A small multi-label image tagger, trained from scratch.
Training: 5600 steps, batches of 256.
Data: trained on telescope images of galaxies (Galaxy Zoo DECaLS), 88335 training examples.
Rows from block 25, named by matrix and row number. Rows with one number belong to one channel. Each number is 128 + 32 x the weight over its row's rms, rounded and kept within 0 to 255. All counts start at 0. After the name is the row's rms in percent of the matrix's.
# conv1: bottleneck pointwise conv (model.blocks.26.conv1.weight, 64x352x1x1), inputs 0-35
# conv2: growth 3x3 conv (model.blocks.26.conv2.weight, 16x64x3x3, transposed), outputs 0-3, a 3x3 kernel for each
conv1.6 105 [ 99 215 161 151 126 109 101 123 133 101 132 165 129 123 169 142  94  69 192  99 156 164 107 108 133 173 141 126 105 110 197 121 114 186 100 125]
conv2.6 090 [192 146  51 147 106  78 137 141  56 108 125 136 131 144 138 104 146 152 192 134 149 134 141 161 108 182 167 107 154 157  77 137 147 174 166 155]
conv1.7 106 [176 135 130 200 166 154 187 111 153 133 124 210 134 148 153 114  52 153 142  84 160 174 130 101 107 143  83 131  70 140 164 109 166 125 145 118]
conv2.7 097 [101  80  79  61 121 160 159 170 196 106 103 102 117 114 166 187 176 159 150 124 136  93  99  85 134 104  65 151 101  73 152 104  92 151 112 144]
conv1.8 104 [100 128  54 110 122  77 173 162 137 152 113 141 131 150 221 127 136 119 169 134 100  75  92 115 164 154  92 162 135 108 167 132 140 122 168  97]
conv2.8 091 [211 115  83 179  74 123 134  89 112  89 128  93 122 146  91  92 141 110 146 125 147 124  82 141 106 120 163 109 119  97 108  93 105 110 124 106]
conv1.9 108 [120 120 154 143  85 146 160 166 111 147  82 143  90 116 152 125  91 106 127 191 145 140 114  67 128 101  66  98 118 134 139 130 108 143  78 183]
conv2.9 102 [208 194 157 204 207 152 153 170 164 159  95  75 157 114 127 158 132  82 146 146 127 123 125 108 121 106 110 123 123 118 106  86 133 144  95 127]
conv1.10 112 [ 84 118 174  98 148  69 130 137  81  82 154  36 120 136 151 168 172 168  99 111  75 127 124 145 152 192 119 122 164 105 127 111 210 175 110 162]
conv2.10 086 [164 121 138 182 105 135 195 100  86 180 145  74 161 150 152 141 148 161 100 114  69  90  93 113 101 121 115 139 120 138 135 106  96 112 136 104]
conv1.11 103 [118 152 157 165 160  93  97 182 163  76 137 106 133  77 159 103  75 154 118 124 112 110  90  91 147 203  83 132  96 124 189 133 110 199  76 160]
conv2.11 091 [146 122 114  99 140  80 108  71  46 114 136 137  86 122 143 108 125 108 118 103 126 109  99 127 104 172 165 125 177 193 106 179 201 131 168 170]
conv1.12 103 [126 147  99 117  92 144 211 137 135 134 202 209 149 103 118 170 182 119 157 147 142  96 109  84 112  90 129 100  82  96 153 125 114 120 153  87]
conv2.12 105 [207 180 145 137 118 111 166 138 172 142 171 127 114 103 137 138 119 154 140 105 155 112  84  83 158 116 121 210  79  67 175  95 110 102  95  88]
conv1.13 099 [136 107 126  97 126 140 103 110  70 122 117  95 134 131 130  99 118 104  87 109  82 136 131 101 106 139  72  64 123 154 179 134 131 224 104 127]
conv2.13 102 [103 121 114 104 103 110 127  92 130 122  91 123  80 118 160  74 100 103 116 115 129  93 165 160 124 154 159  77 115 182  92 118 159 127 130  98]
conv1.14 099 [143  85 149 115 146 100 189 126 185 123 132 154 107 136 116 118  67 156 122 165 102  93 130 177  60 114  92 129 104 130 101 135  91 109  91 140]
conv2.14 092 [103 121 148 110 116 136 175 155 166 152 173 114 111 164  99 146  98 149 184 153 143 136 146 117 193 128 106 166  90  93 169  99 111 137 164 146]
conv1.15 095 [ 64 142 105 172  95 166 110 109 106  90  98  83 117 145  94 162  91 135  73 106  97 148 153  90 144  60 102  52 130 149 110 141  90 171 157 189]
conv2.15 102 [170 146 130 145 118  97 142 115  71 129 142 153  72 115 159 106 149 102 116 147 152 159 170 150 150 172 142  60 117 122  93 118 136 182 162 180]
conv1.16 101 [123  63 107 129 191 130 144 132 119 116 166  66 171 106 139 111 161 170 102 105 115 128 141 163  73  95 157 123 160 103 192 139 133 155 154 188]
conv2.16 106 [195 116  89 158 128  96  98 104 106 117 160 130 133 139 154 126 137 144 184 166 168 176 170 131 181 138 122 142 138 191 127 106 114 127 145 173]
conv1.17 102 [ 74 209 255  73 203 151 207 110 145 153 112 145  97 107 157 161  88 129 113 157 114 104 159 106 164  98 149  91 116 174 122 101 133 109  83 122]
conv2.17 085 [166 120  69 102  77  80  82  45 124 138 184 158 179 172 142 190 163 128 135  95 130 104 152 147 159 145 122 161 105 105 165 136 134 194 126 105]
conv1.18 102 [148 145  85 125 125 174 223 117 154 108 123 125  77 139 121 123 147 124 146 120 133 110  80  97 111  89 185 140 100 107 102 142 120  99  91 181]
conv2.18 112 [149 148 111 138 145 112  81 105 129 144  92  96 117 112 140 158 138 150 156 146 131 109  89 108  99  98  84 188 115  42 140 105  73 137 105 112]
conv1.19 098 [116  78 151  79 109  92 138 130 167 155  54 115 123 105  98 123 118 114  72  79  77 119 128 111  39 127 148  92 176 182 147 118 186  59 144 132]
conv2.19 099 [144 144 111  99 133  78  94 108 141 146 161 157  86 122 183  76 129 105 149 164 162 184 156 166 125 164 148  67 124  86 135  94  95 159 157 190]
conv1.20 103 [ 66 238 145  76 133 123 129 161 105 155 149 122 132 135 117  99  91 175  91 151 110 135  98  85 165 111  65 113 140 149 141 165 141 152 102 195]
conv2.20 096 [ 87 111  69 103 135  87  81 107 113 135 204 187 177 161 128 172 116  94 128 148 178 141 121 157  94 159 121 194 144 112 168 159  93 147 118 134]
conv1.21 100 [ 72 129 132 117 140  71  93 156 177 108 117  86 140  86  71 150 169 138 126 109 146 113 132 128  27 123 199 149 191 137  78 131  73 108 213 225]
conv2.21 111 [132 124 145 103 117 121 113  86  92 170 139 108 141 118 146 149 130 110 184 155 147 170 201 181 131 185 166  70  97 133  97 136 151 131 153 164]
conv1.22 100 [ 95 119 156  35 118 145  77 152 100 127 103 153 113 136 124 123  85 140 134 139 149 152 107  66 188 141 145 106 103 120  79 143 160 121  81 186]
conv2.22 086 [132 163  96 136 177  99 147 153 135 160 147 132 109 109 162 138 106  64 167 133 144 128 105 146 102 137 104 119 158 101 157 115 148 142 149 129]
conv1.23 097 [135 149 173 137 121 171 116 127 131 181 189 121 139 156  98  95 115 108  81 127 126 213 126  88 173 182  81 110 121 124 116 101 152 125 140 115]
conv2.23 104 [123 105 151 147 106 125 196 134  79  98 115 143 128 136 126 164 130  65 160 111 105 113  94 157 142 123 165 142 115 103 114 136 123 124 150 134]
conv1.24 098 [125  42 160 162 227 175 201 172  84 113 154 128  69 114 144  99 139 113 111 134  32 127 138 118 173 173  86  68 143 128 120 133  79 128 130 189]
conv2.24 111 [135 110 117 113 129 158  91 118 112 111 166 220 130 169 195  81 103 171  93 149 107  97 142 148  65 103 141  91  84 119  74  97 125  95 132 143]
conv1.25 092 [125 128 122 111 119  59 102 131 146 122  72  62 124  88  94 128 101 116 113  89 168  96  78 152  80 125 160 177 167  93 128 121 180 107  65 169]
conv2.25 076 [159 170 110 167 173 175 202 102 115 143 110 171 110 101 137 177 121 147  67 108 113 113  76  79 143 115  80  87 159  96 150 111 116 128 123 157]
conv1.26 096 [109  67 173  70 150  86 137 162 142  80 124  63 104 133 143 130 125 148 123  94 139 164 105 112 101 115 125  92 127  80  84 134 173 136  89  82]
conv2.26 109 [121 152 152 132 117 109 181 121  98 102 153 168 137 175 219  98 131 189 124 129  95  91 115 114 131 107 124  96 105 118  89 126 119 170 159 122]
conv1.27 098 [113  96 220  89 104 114 108 112 146 120 139 143 137 123 121 123 132 111 110 133 149 144 132 112  48  58 156 138 153 125 129 135  83 109 189 163]
conv2.27 102 [173 118  86  91 175 162 126 175 141 147 129 151 107 172 118 143 161  87 159 163 160 190 158 144 122 171 176  62  90 118 133 119  87 164 113 118]
conv1.28 100 [157  26  61 152 182 135 156  95 144 136 117 157 138 119  61 119 163 100 146 139 118 119 135 127  74  62 135 101 159 129 111 132 137  67 138 147]
conv2.28 111 [131 152 118 145 109 142 113 129 167  87 135 125 110 164 203 105 127 150 119 137 134 168 130 109 188 151 105  53  81  68 118 127 110 143 144  89]
conv1.29 100 [100 211  69 216 193 135 107 118 128  97 102 164  80 137  97 134 105 144 133 137  92 131 119 113 128  90  83 152 134 208 103 132 122 178  61 131]
conv2.29 077 [ 82 111 105  62 160  92  90 122 143 129 173 147 153 165 151  76 110 103  98 163 146  97 125 126  81 163 142  83 123 157 120 160 124 151 138 126]
conv1.30 102 [109 130  75  99 123 116  88 104 130  73 103 109 127 147  78  95 162 116 148 143 123  75 151 180 158 205 129 128 149  93 101 146 146 106  56 105]
conv2.30 117 [152 134  70 144  87  68 115 104 110 140 117 146 110 110 116  95 135 135  58  89  70 128  94 101 164 106 149 137 138 158 152 112  98 116  88 105]
conv1.31 101 [ 98  98 255 104  93 156 167 139 122 117 129 114  99 161 112 112 148  87 120 134 163 140 150 192 127 110  64 141 137 187 138 145 106 113 121 145]
conv2.31 103 [173 149  98 119 109  91 136  88  55  92 154 156 143 152 132 156 171 102 134 117 143 118 109 155 159 106 124  82 103 127 147 118 140 160 145 186]
conv1.32 103 [135 105  34 189 101 157  99  87 118 117 142 125 134 120  91 112 109 134 133 118 141  46 128 114 112 143 145 129 131  77  99 114 134 131 113 136]
conv2.32 089 [112 134 100 124 135 136  84 162 117 102 114 182  74 158 166 136 170 228  99 144  80  78  94 138 104 153 170  79 134 150  92 102 117 118 156 110]
conv1.33 101 [131 162 100  68 215 128 161  77 202 128  94 103 168 137 101 157 108 116 125 134  98 143 144 102  79 120 135 108  81 124 115 119 112 166 122 122]
conv2.33 094 [167 146 183 130 127 112 118 140 153 139 177 177 113 135 153 125 138 125 179 140 169 131 129 111 165 153 127 142 149 142 142  85 106  99 110 103]
conv1.34 099 [143  97  30  94 138 137 138  84 143 122 137 137 127 161  84  94 126 115 112 136 181  96  86  68  98  70 123  95 166  80  74 116 102 101 136 123]
conv2.34 079 [145 112 161 153 148 168 197 139 194 171 164 113 125 104 159 153 139 111 189 155 130 132 138 114 198 176 114 151 175 125 154 173 154 173 115 155]
conv1.35 100 [179  97 107  83 164 155 119 114  91  91 132 125 153 109 142 136 126 126 123 146 127 151 122 153 113 133 189 107 113  98  81 111 145 108 127 186]
conv2.35 096 [130 115 111 121 160 124 131 146 184 154 117 127 130 112 145 130  93  71  66 109 115 129 130 141 185 194 174 156 113 170 119 149 124 101 126 179]
conv1.36 095 [130 198 159 111 171 121 126 148 162  88 160 101 127 121 145 138 180 192 130  93  71 191 155 156  80 105 128  80 141 108 159 149  95  97 122 141]
conv2.36 122 [140  96 109 158 107  84 154 112  82 126 148 193 103 157 215  87 152 150 161 130 142 130 127 135 163 149 143 117  97 129  87 107 144 143 140 159]
conv1.37 096 [142 100 119 156 167 193 131 139 170 126 113  99 141 117 119 155 125 148 126 177  98 141 146 111  79 128 122 116 112 132 173 125 121 127 123  88]
conv2.37 105 [107 129 101 107 190 182  97 146 181 102 102 186  94  99 125  84 127 135 173 133 141 106 128 154 141 104 116 124 105 118  94  75 139 133  88  98]
conv1.38 100 [134 155  92  58 161  84 149 102 126 108 108 101 136 128 135  92 133 124 134 128 108 120  73 166  19 109 108 150 128 103  88 122 117  95 119 172]
conv2.38 093 [ 71 105 120  87 152  97 118  63  68 137 131 146 108 109 179 123 107  81 154 182 139 159 159 135 117 147 124  71 122 134 155 138 121 148 135 104]
conv1.39 099 [130 140 181 195 122 182 133 136 132 115 142  90 131 140 122 164 112 175 119 141 188 118 136 121 148  78 156 160  82  76 138 141 149 102 132 126]
conv2.39 105 [ 90  73 139 135  99 136 125 116 100 117 133  87 126 130 117 140 105 107 125 132 175 132 124 116 189 164 139  49 117 134 103 161 135 109 150 169]
conv1.40 102 [138 104  84 168 201 134 173 115 135 134 116 173 136 145 120 141 159 136 109 176 142  97 117  71  95 105 147 134 182 126  99 151 159 118 209 201]
conv2.40 087 [156  94  90  98  80  65 125 105  81  68 102 118 129 140 175 116 182 157 178 178 169 149 186 160 149 187 160 173 135 139 175 149 123 167 190 169]
conv1.41 094 [145 141 120 118 152 104 115 116  62 159  95 139 108 156  86 162 107 108 124 152  93 115 130 118 167 218  54 178 133 159 119 132 119  95 116 197]
conv2.41 091 [121 118 132 116  83 132 103  85 139  55 126 189  97 162 118  73 125 123  85 110 140 130 103 101  91 146 119  81 129 115 110 153 145 125 152 135]
conv1.42 101 [105 125 125 136  92 128 140 137 110 123 143  89 107 125  96 105 105 115 113 103 158 156 140  69  94 168 114 118 232 131 148 149 145 145 140 134]
conv2.42 098 [118  79 140  90 155 139 109 153  90 141 123 144 162 163 102 102 114 100  49  85  66  65  74  88  45 100 103 162 113 100  93 108  83  90 108  92]
conv1.43 105 [ 92 121 165 137 166 119 141 150 123 151 218 110 126  98 195 140 152 110 131 113  88 150 121 121 103  91 151 164 202 172 224 111 188 157 225  72]
conv2.43 106 [148 104 112 180 168  94 141  78 100 125 140 150 144 124 131 130 112 168 167 148 126 168 133 135 115 135 183 109 124 140  74  96 137 133 123 158]
conv1.44 104 [185 145 110 138 140 119 152 115 127 166 137 171 106 111  90 139 163 147 137 150 144 130 143 128 169 142 115 149  73 115 119 111  96 141 137 167]
conv2.44 107 [125  92 140 120  90 118 132 158 205 103 126 116 151 129  85 126 110  87  94 155 129 110 136 151 134 100 154 121 106 124 142 120 160 124 116 153]
conv1.45 095 [110 163 221  47 117 148  59 153 127 135 104 122 119 138 128 179 145 164 117 165 153 190 149 102 137  84 121 111 172 162 152 122 104  95 167 200]
conv2.45 110 [ 97  91  81 104 145 125  89 149  92 148 129 157 112 153 179 106 156 165 110 149 133 101 144 137 125 158 172  76  98 135  79  87 187 147 156 182]
conv1.46 097 [188 165 171  97 129 106  89  94 143 141 117 151 116 111  60 196 156  97 145 116 183 109 114  95 116 192  80 133 226 190 133 109  88 145 181 151]
conv2.46 102 [145  90 130 115 100 108 110 139 173 143 114  77 187 133 125 148 181 161 117  94  90 150 147 102 156 149 149 151  78  66 110 143 125 107  95 113]
conv1.47 100 [106 130  82 101 106  83 200 138 154 125 109  90 142 125 167 121 153 165  99 134 176 129 144 134 195 136 167  51 155 120 114 128 121  98 121 138]
conv2.47 136 [167 135 107 116 118 104 149 148 181 117 140 101 118 141 119  86 149 124 164 133  96 138 110  81 148 115 108 226 180  79 202 134  57 127  56  88]