From a checkpoint of a small multi-label image tagger: normuon at rate 0.016.
Rows from block 22 of a small multi-label image tagger, named by matrix and row number. Rows with one number belong to one channel. Each number is 500 + 50 x the weight over its row's rms, rounded and kept within 0 to 999. All counts start at 0. Numbers have three digits each.
After each channel's rows are labels from the 100 images, of 14848, where the channel reaches its highest value: "responds to" is what is common among them; "colour at peak" is the nearest of a few named colours to the mean colour under the peak. Only what is clearly more common there than usual is listed. The data: telescope images of galaxies (Galaxy Zoo DECaLS). In brackets: how many of the 100, against the usual share in percent.
# conv1: bottleneck pointwise conv (model.blocks.23.conv1.weight, 64x304x1x1), inputs 0-101
# conv2: growth 3x3 conv (model.blocks.23.conv2.weight, 16x64x3x3, transposed), outputs 0-15, a 3x3 kernel for each

conv1.31:531435494444633499540502456475483526517462465547581490603459416493495565470540538450608494459505469432602454513476473556506533515445477541505395470502504479552497447521507499562450515518534499530570581529481490492528506523549475505498509489517512516511494495538516503524548554530435568489501545526576486487
conv2.31:551464440510434501489482505536443331569540462487545518446500543458509557436476465431550449514538490421537533451510569495506487522449494538569546415519508441455496561526530449511539445533523427415411445445504465487484445547558435538554479465508450426467519480482426517414515509537491530534506462488414389478479460518553475490520519513505539491524563525452411442486472464513473487515556583525498535499483444580636643549616598552555556
responds to: roundness: cigar-shaped (41 vs 8.1); edge-on disk: yes (38 vs 5.2)
colour at peak: grey (65 vs 5.6); brown (31 vs 12)

conv1.13:495596474459514506472553486478474546443468455509488555414475485426585534499412438458484514479491483521526461536473403623479571558486491452437430493481508422505513478427477539507537485504546550474498445503517426540598486464496559451498507567513516467438498475520539590516503427592507557556529455489473510535
conv2.13:509562498489512508460516411522496536444501449455419440463443440518469539522600494496507490506471523488449496574566448486477472450418486404450453513445402549449467491378435503507460594524530491607668528521544441583524534523540598460494527455498536577517503501537508496513519495584608502448590455502416488469529464514480496479543527463562563531402465561475479463537494485523538505449422480376425454382469521489467437506491515508475454
responds to: edge-on disk: no (50 vs 24.7); spiral arms: yes (42 vs 18.8)
colour at peak: grey (84 vs 5.6)

conv1.19:498480501370536471499509445514460561502510470443523502462533539445483428483441568399489509459462452479487484502503508525506508475613520506465373449488497440514495598493538462436395448507514614534479498522565463512558531489553483508492524612409454478427514465509639570518471409490480501472579570485473394498
conv2.19:496500475510446451486488424487538524505453446496481561498532465515517503435493446502556552425570477460438522572527418577499443420541474433543565461520565482479565464417494552408520570511534402428545408450517438526459404481615543515641505450466509586543512557494468514516464527474510472501521559481519528550468461513438506517536431425526531436512490521461415367524406330498430431497499458470486461555527498501526482475563474477463464
responds to: edge-on disk: no (98 vs 24.7); shape: featured or disk (98 vs 30.5); spiral arms: yes (91 vs 18.8)
colour at peak: grey (55 vs 5.6); brown (42 vs 12)

conv1.28:466487461497512544547481533559493468490489504456452511416536465468586435505472447544530554493455527414501431579495574531517462492443488399452491459515485445453431504466514478486520528475524558546529523489512435485543550387501437475557526508480499543494552532486506451478446461503420402513531512558526562512
conv2.28:459528524503494571481460537441425519529526509525487440418459536408473486509458512487542524506511537524502472474487431472520543551575480518564551571525513545479430429428536528471453491497502584507528481562508532600593481443492529456475448556557442563544480526497457533455567554456468414445451376470537461540523571562635565533489487506487455511509547540561467436567478405617543426545435420558477470549505468368450423429452490431445469
responds to: roundness: cigar-shaped (37 vs 8.1)
colour at peak: brown (72 vs 12); grey (28 vs 5.6)

conv1.7:495424453542555542497476573461445474498469528484532461456506404446556440417467497494548531372462491534447455512472536481524622463480529430510399435475501480496438465523530454500452477519545493524485462528519463446474523432543520442468516472571495545542472514493508486515481491471457513573509539545530507466
conv2.7:451483433452496499509519474418436478413482457497443445421453424470444444503489530544508512482525576542518573507472499531461526465469521394545551527576473505488452470497523573496505553494440558571557466527532523551567481482366496467464568569546437502521493547504451481459504579582571551436633502458374432538517517582552518574515528493534458500454471510432481499417495478498487457466464413389492430333468518459486425452497516474461505
responds to: roundness: in between (69 vs 33.9)
colour at peak: grey (61 vs 5.6); brown (39 vs 12)

conv1.4:494507453470471570394509525500583475525525538419473575447507460479454547549486472506427474434484460514484400522519527487498432515468478519480411460477492504466478459437470487404497513515472556445449640542610477545498497479491457477493472499502465471472499405516594546479513479461442518468514501471469485461
conv2.4:537452479567530466542436481458423475525516443514463433504511506454463484495481518456443431541504471516444438463402432426518480431525548573579542523492406430414471437476522557403512571449542542482414582474477511607515604555445573530447441519462534465459536551488465473485600477451442418423559503499478552504530558519523528460523506560430517500418517506550461627504508560602579488544509526517539518472482431456433527402418478453500505
responds to: roundness: cigar-shaped (43 vs 8.1)
colour at peak: brown (60 vs 12); grey (40 vs 5.6)

conv1.15:497455510484623542506544523506468523462489613473554578461448438487529572608550466528601404477497564706488525502568553538433404559574564487542492447423467535503502515555559486550417505551495507530535525539495419549495527505542443573543503471480474446472452445556536526423538453496479526453558478595611461454
conv2.15:527528512482554532528529539455437303568543484583641571489499486461518434471456405502514475533509505461461472493400464486483506538490462537544492500551499498530552554528520519513572530515508437411443534479471485538487473438497499494479478524510453497544449454538446447468463477498426473526436533499513516605475476573499506534528514561510551535556496509452470504502514452548443457505488453454477514485484534617552616597566624616583645
responds to: shape: featured or disk (79 vs 30.5); edge-on disk: yes (69 vs 5.2)
colour at peak: brown (60 vs 12); grey (30 vs 5.6)

conv1.59:452485528443430457468549513526496483499430421465525469455505579552465492520567491552589564414527552456581488435574549491503527418521510510499440451483464422483490547505511569486463493490486527365461525445577489523562499533542461510487467551459521536529465512435507580513473463418457508474498506549504435447
conv2.59:462457505432479484435494481469467471450507495482477467471502439445525500460446474470483447468484521521591637584559567504512533422436500426444458475430465467476466477467470454434510458455415484543472510540491449533526454486627488557622448438491622584576553540519446490431513582540512439491521449498469551585517483548510452456436431380508513403509506451527512446513506434466396374423498520413481545522469479532449472539498520470473452
responds to: edge-on disk: no (100 vs 24.7); shape: featured or disk (100 vs 30.5); spiral arms: yes (97 vs 18.8)
colour at peak: grey (66 vs 5.6); brown (31 vs 12)

conv1.16:505548436400428455485454459534544480465440590510547469511491491485456512508504625430495463509480495460529474515510422620455421562513567399533489494484473505483481464469515473557505544472475474526480528490399473445434470548432487493499432494514496477527538458512542475488577514425442596490451383516584517517
conv2.16:449478463472479452428457470501501545443511476447458566500526430464485519475447509462518518440498536548570573629682657525482501423436486452443496473456488431481479493526528509449493467493450553499438555525426527491430433472548448493569518448500560544496499480486409430427500491525501490559562595569552550511542483544483455512461510545439448472502438441423457423517439473432408432567469452580509533481505537588507499579526490540452445
responds to: edge-on disk: no (98 vs 24.7); shape: featured or disk (98 vs 30.5); spiral arms: yes (86 vs 18.8)
colour at peak: grey (82 vs 5.6)

conv1.1:476499560527571520481535510521412524505517415471588440530505647541507409522517528525481582500451483557422634532517518424526483488446500474456519464497433438452465531643496468555548578470487498515470554506550564474443494468559479530476504500477499499512502510525504493549522476503524470474548504528538460490
conv2.1:457518497491539478526475440488507564499496531442485454439434397492491515622530523516495527461506541506521551589612511484528506432496512504538496488543533563503456475551598506499575494543573537563498500572505494483471562452420604514490605554454490541594473511474393456400625593547504456441529427406513565609446523540498509413548493477484437450436469502522527574512562510502459470458460442439549570446562605518462536506499538479443511
responds to: roundness: in between (69 vs 33.9)
colour at peak: grey (65 vs 5.6); brown (35 vs 12)

conv1.26:459447539450436493484409488545494464513542485428476505461486520469496528538522513483494475460497485520522571569425566450474472624545568526502527537458456512443478440494466478514565532482471466489552504493511501572483551482477477549483495484484494523467474450492496557599563439466479477483475499547499470529
conv2.26:481451477478433500428425471464435421496528506600546480475465462525519467516520448489489480453418456519419484521468469491511445471479483533501499571482464571487501563584494520588497517467496473492500439470466411418404462489369455490498580525571402465468440449456527496537493478500424526468492600564358420373419505460465493492436476454469510449559619573461540594423494470469500521556544561588527528557445501472445438501466488504507507
responds to: roundness: in between (64 vs 33.9)
colour at peak: brown (78 vs 12)

conv1.32:432533461515454574484485535513518518450472548476514536505477476541510465402495488512539461703457454432615491583471505531470437525470505431472389559569488477536569563494481504574465517444461535515483705542594420483589461567451443495519465625517401427460516509474574556473542448539502581473548585464462457438
conv2.32:468506491495415411507480491536527528497498508429520454465460477487428417404483476475461478511499495534481559612624597547559515385385524457493483396445507457442459409434398516530503506530530462457495484519508517455441402479643477512649507474429561540483480528466490481558534508532516512536544518463520520558531479524504442444496446481514491425538416448424424419447485442465453445462551529546529491486501487548433476523522432552506439
responds to: edge-on disk: no (93 vs 24.7); shape: featured or disk (93 vs 30.5); spiral arms: yes (85 vs 18.8)
colour at peak: grey (63 vs 5.6); brown (35 vs 12)

conv1.34:524469518488479404451491518510572446517484589462593460481497441456529495519454527551485534445457472504520436608546527535512466486500496577575549563484500581433440532386512445500557478509487493579520399489548515474484466457451458447443548455406444497434494499478440471463513563469388420449468465489412496500
conv2.34:474495499533484534506545456452496493511509444527437485527534440555505426535457415472417518451494455586536630546514522496390434485471501530484521496485465468444494540560525505465502399480500477358436480418521494471562541457610483439536475480463514508476558520471516416458422532485503502550464543514462471505377401487475473434472458390492552530538489542563572519585466425446477432586567622488506516521441446521475464452461481415428416
responds to: shape: featured or disk (89 vs 30.5); edge-on disk: no (85 vs 24.7); spiral arms: yes (82 vs 18.8)
colour at peak: brown (51 vs 12); grey (49 vs 5.6)

conv1.0:431456467490473513478527404479561521482455507410482450442471453611452484529580536425528622496527505494509397566504461431501428616508532439582375541486534450453425558516507445519506470505539487467490509552436511510517552494500429505418429527541474474499499457494486510475477441503441522486512445495458546497
conv2.0:441539512443504482539511504461423422550506403577514488415399427452445468482484433435461557465435485450427445462554497432483485508560568488509454535495451601519522559500497525566454488482449481462411466519412553530487562498456545568586575558496458500451517441476515570504549535359513494457473477421553558533545549532510467396459446542444501568506580545519491547553481449490522459545534530582506441588493507503516422401490448460433422
responds to: roundness: cigar-shaped (25 vs 8.1)
colour at peak: brown (72 vs 12)

conv1.63:535531565575505552497551444516479518514463497479487474446519422589491434508443513527486481429491590515525395486506507447569485469536491524459489478509536509489510457470508518561456549467546491507524387525503459470529456457469488432522424421456488564495517439560552535420521529486477502495457480527568621534
conv2.63:468479457486500524494558514498518493458530575432580634475397365530450476562522546456497525434444509482482507458463405511530524532554437535581531459592540486545506530559497498532514621544412516552542439436464491459426595492504517403454575514547525595557536552581459487475606537577539475453480537464534462465491463468489499537389392440449425456441492506517495562477512554485544567503540479523529516496551531458491514560524472566534566
responds to: roundness: cigar-shaped (27 vs 8.1)
colour at peak: grey (61 vs 5.6)

conv1.52:514479543390457501531506522516407462479500521571556420509485570449469444473457443582472494461495527474490516511468543573477559448475491575528533404496451414607489430474471494506423614565482502473444502498544443496526515520547494511471573518584501542492481489441446516504538497484466430523480491459501444453
conv2.52:433441482454457484437463475555478444528430462485457444508543521472510539496562592429499503503470475444462527555517486465504492550512450495528466503519501420429490454500477486462497411484495573543552593568464598527414555468473497494525462490531545565486493500444467427401504468426419449466355447445583553535583479530449500535418475630475478544480484500507528462529482436583495471621535456544552566515547667463471469505443444519445467
responds to: roundness: in between (89 vs 33.9)
colour at peak: grey (68 vs 5.6)

conv1.56:501585522498586541501538548473503447540508518502484513570507543461571609446483476519509521534497390544428467509493499434533559553503583450430560401485482488381568534460475464414527495462466548494512512505481547563539571463461510561434575523495400464510509409544474578549553471462455520507485546533578512499
conv2.56:508426489424501536570536520504559645516514520458453445417445538408469522505473421458456425560521430554436473473482442444515518467480583523562559485435533505460461502529441540479494477555515441504525533533484535503417523448504454492507434490507458475464521415509573540616390484489452541437495454486404397466463450449502589542596477465484572592415483625446521557452471537507493524581524465513481480510560437514505570511566522586512508
responds to: shape: featured or disk (85 vs 30.5); edge-on disk: no (80 vs 24.7); spiral arms: yes (76 vs 18.8)
colour at peak: grey (67 vs 5.6)

conv1.21:511511644458470385437517461531513520510519559515399458490539491601432443525512489517479501495553500398602446487552473454518460425472517475636580484483492499575513521481585473447523511612505535564531454482437554464409483492460464473486482466486535512403498440494491445487510522467447560434438569500458504534
conv2.21:488415450421516490440486458522547512471537494465463493602586587505491485445403419508473421453454467462434405430429522418517459510533479512549496575598435573537472478515489476382462521395482463509475478515528517575532576624484523570467450434426530508446563525527539473485458523502429533570524470553501545526452522462542474441531496514481542526521499460593503493582498492472427446517512468489414497537519469413480419453460440465447363
responds to: roundness: cigar-shaped (38 vs 8.1)
colour at peak: grey (52 vs 5.6); brown (46 vs 12)

conv1.60:519498524498537473492542529448592475436455479501529535546494458439515555488447506422428509490536418434534536552554501467458493532553516464505461486465522511500501516501482515475448527462483507546547579576668446567472495517485474499566530564511477436577501521473563510579517489515366509586492591473527555433
conv2.60:550492452529467505528528518519527525477488542442468472553565598576536517477482489496472512435534515522560552622557409579458487495462411388465588408430513429422554516479422532475465527460444510532553500499575486445480479578622441532565498514471573503482537500467553476556507535586549452461552538525427526548535466504527482488477405384463470429508527437446488421431484443418448392509455532425518536455468494407447498462468491514555495
responds to: edge-on disk: no (96 vs 24.7); shape: featured or disk (96 vs 30.5); spiral arms: yes (93 vs 18.8)
colour at peak: grey (76 vs 5.6)

conv1.9:525533486448540597503503523459522473451513468582492505456520455479493584585469525437517510561523514619433553575400448450453561500614518464420461521486459510508432399483517509537508474359529491493578477474473504514444524501519549452481523554559540523454471581517450570469457502465464517504512451461437550533
conv2.9:534479489521550490528490509522457413547548489598606529450401420488484518469512611463439528447508454416416438475482495474434491491479497553575456564576444509524508571578581550511578539474498582453454519439442556529465456417426559488475574499442462478488480569504488567537464437382512442440517473464594469529563465470589524481427486578434482574418429564504482590543472559544517537587531494556464471529498535490515498498456537542539521
responds to: roundness: cigar-shaped (35 vs 8.1); edge-on disk: yes (28 vs 5.2)
colour at peak: brown (66 vs 12); grey (31 vs 5.6)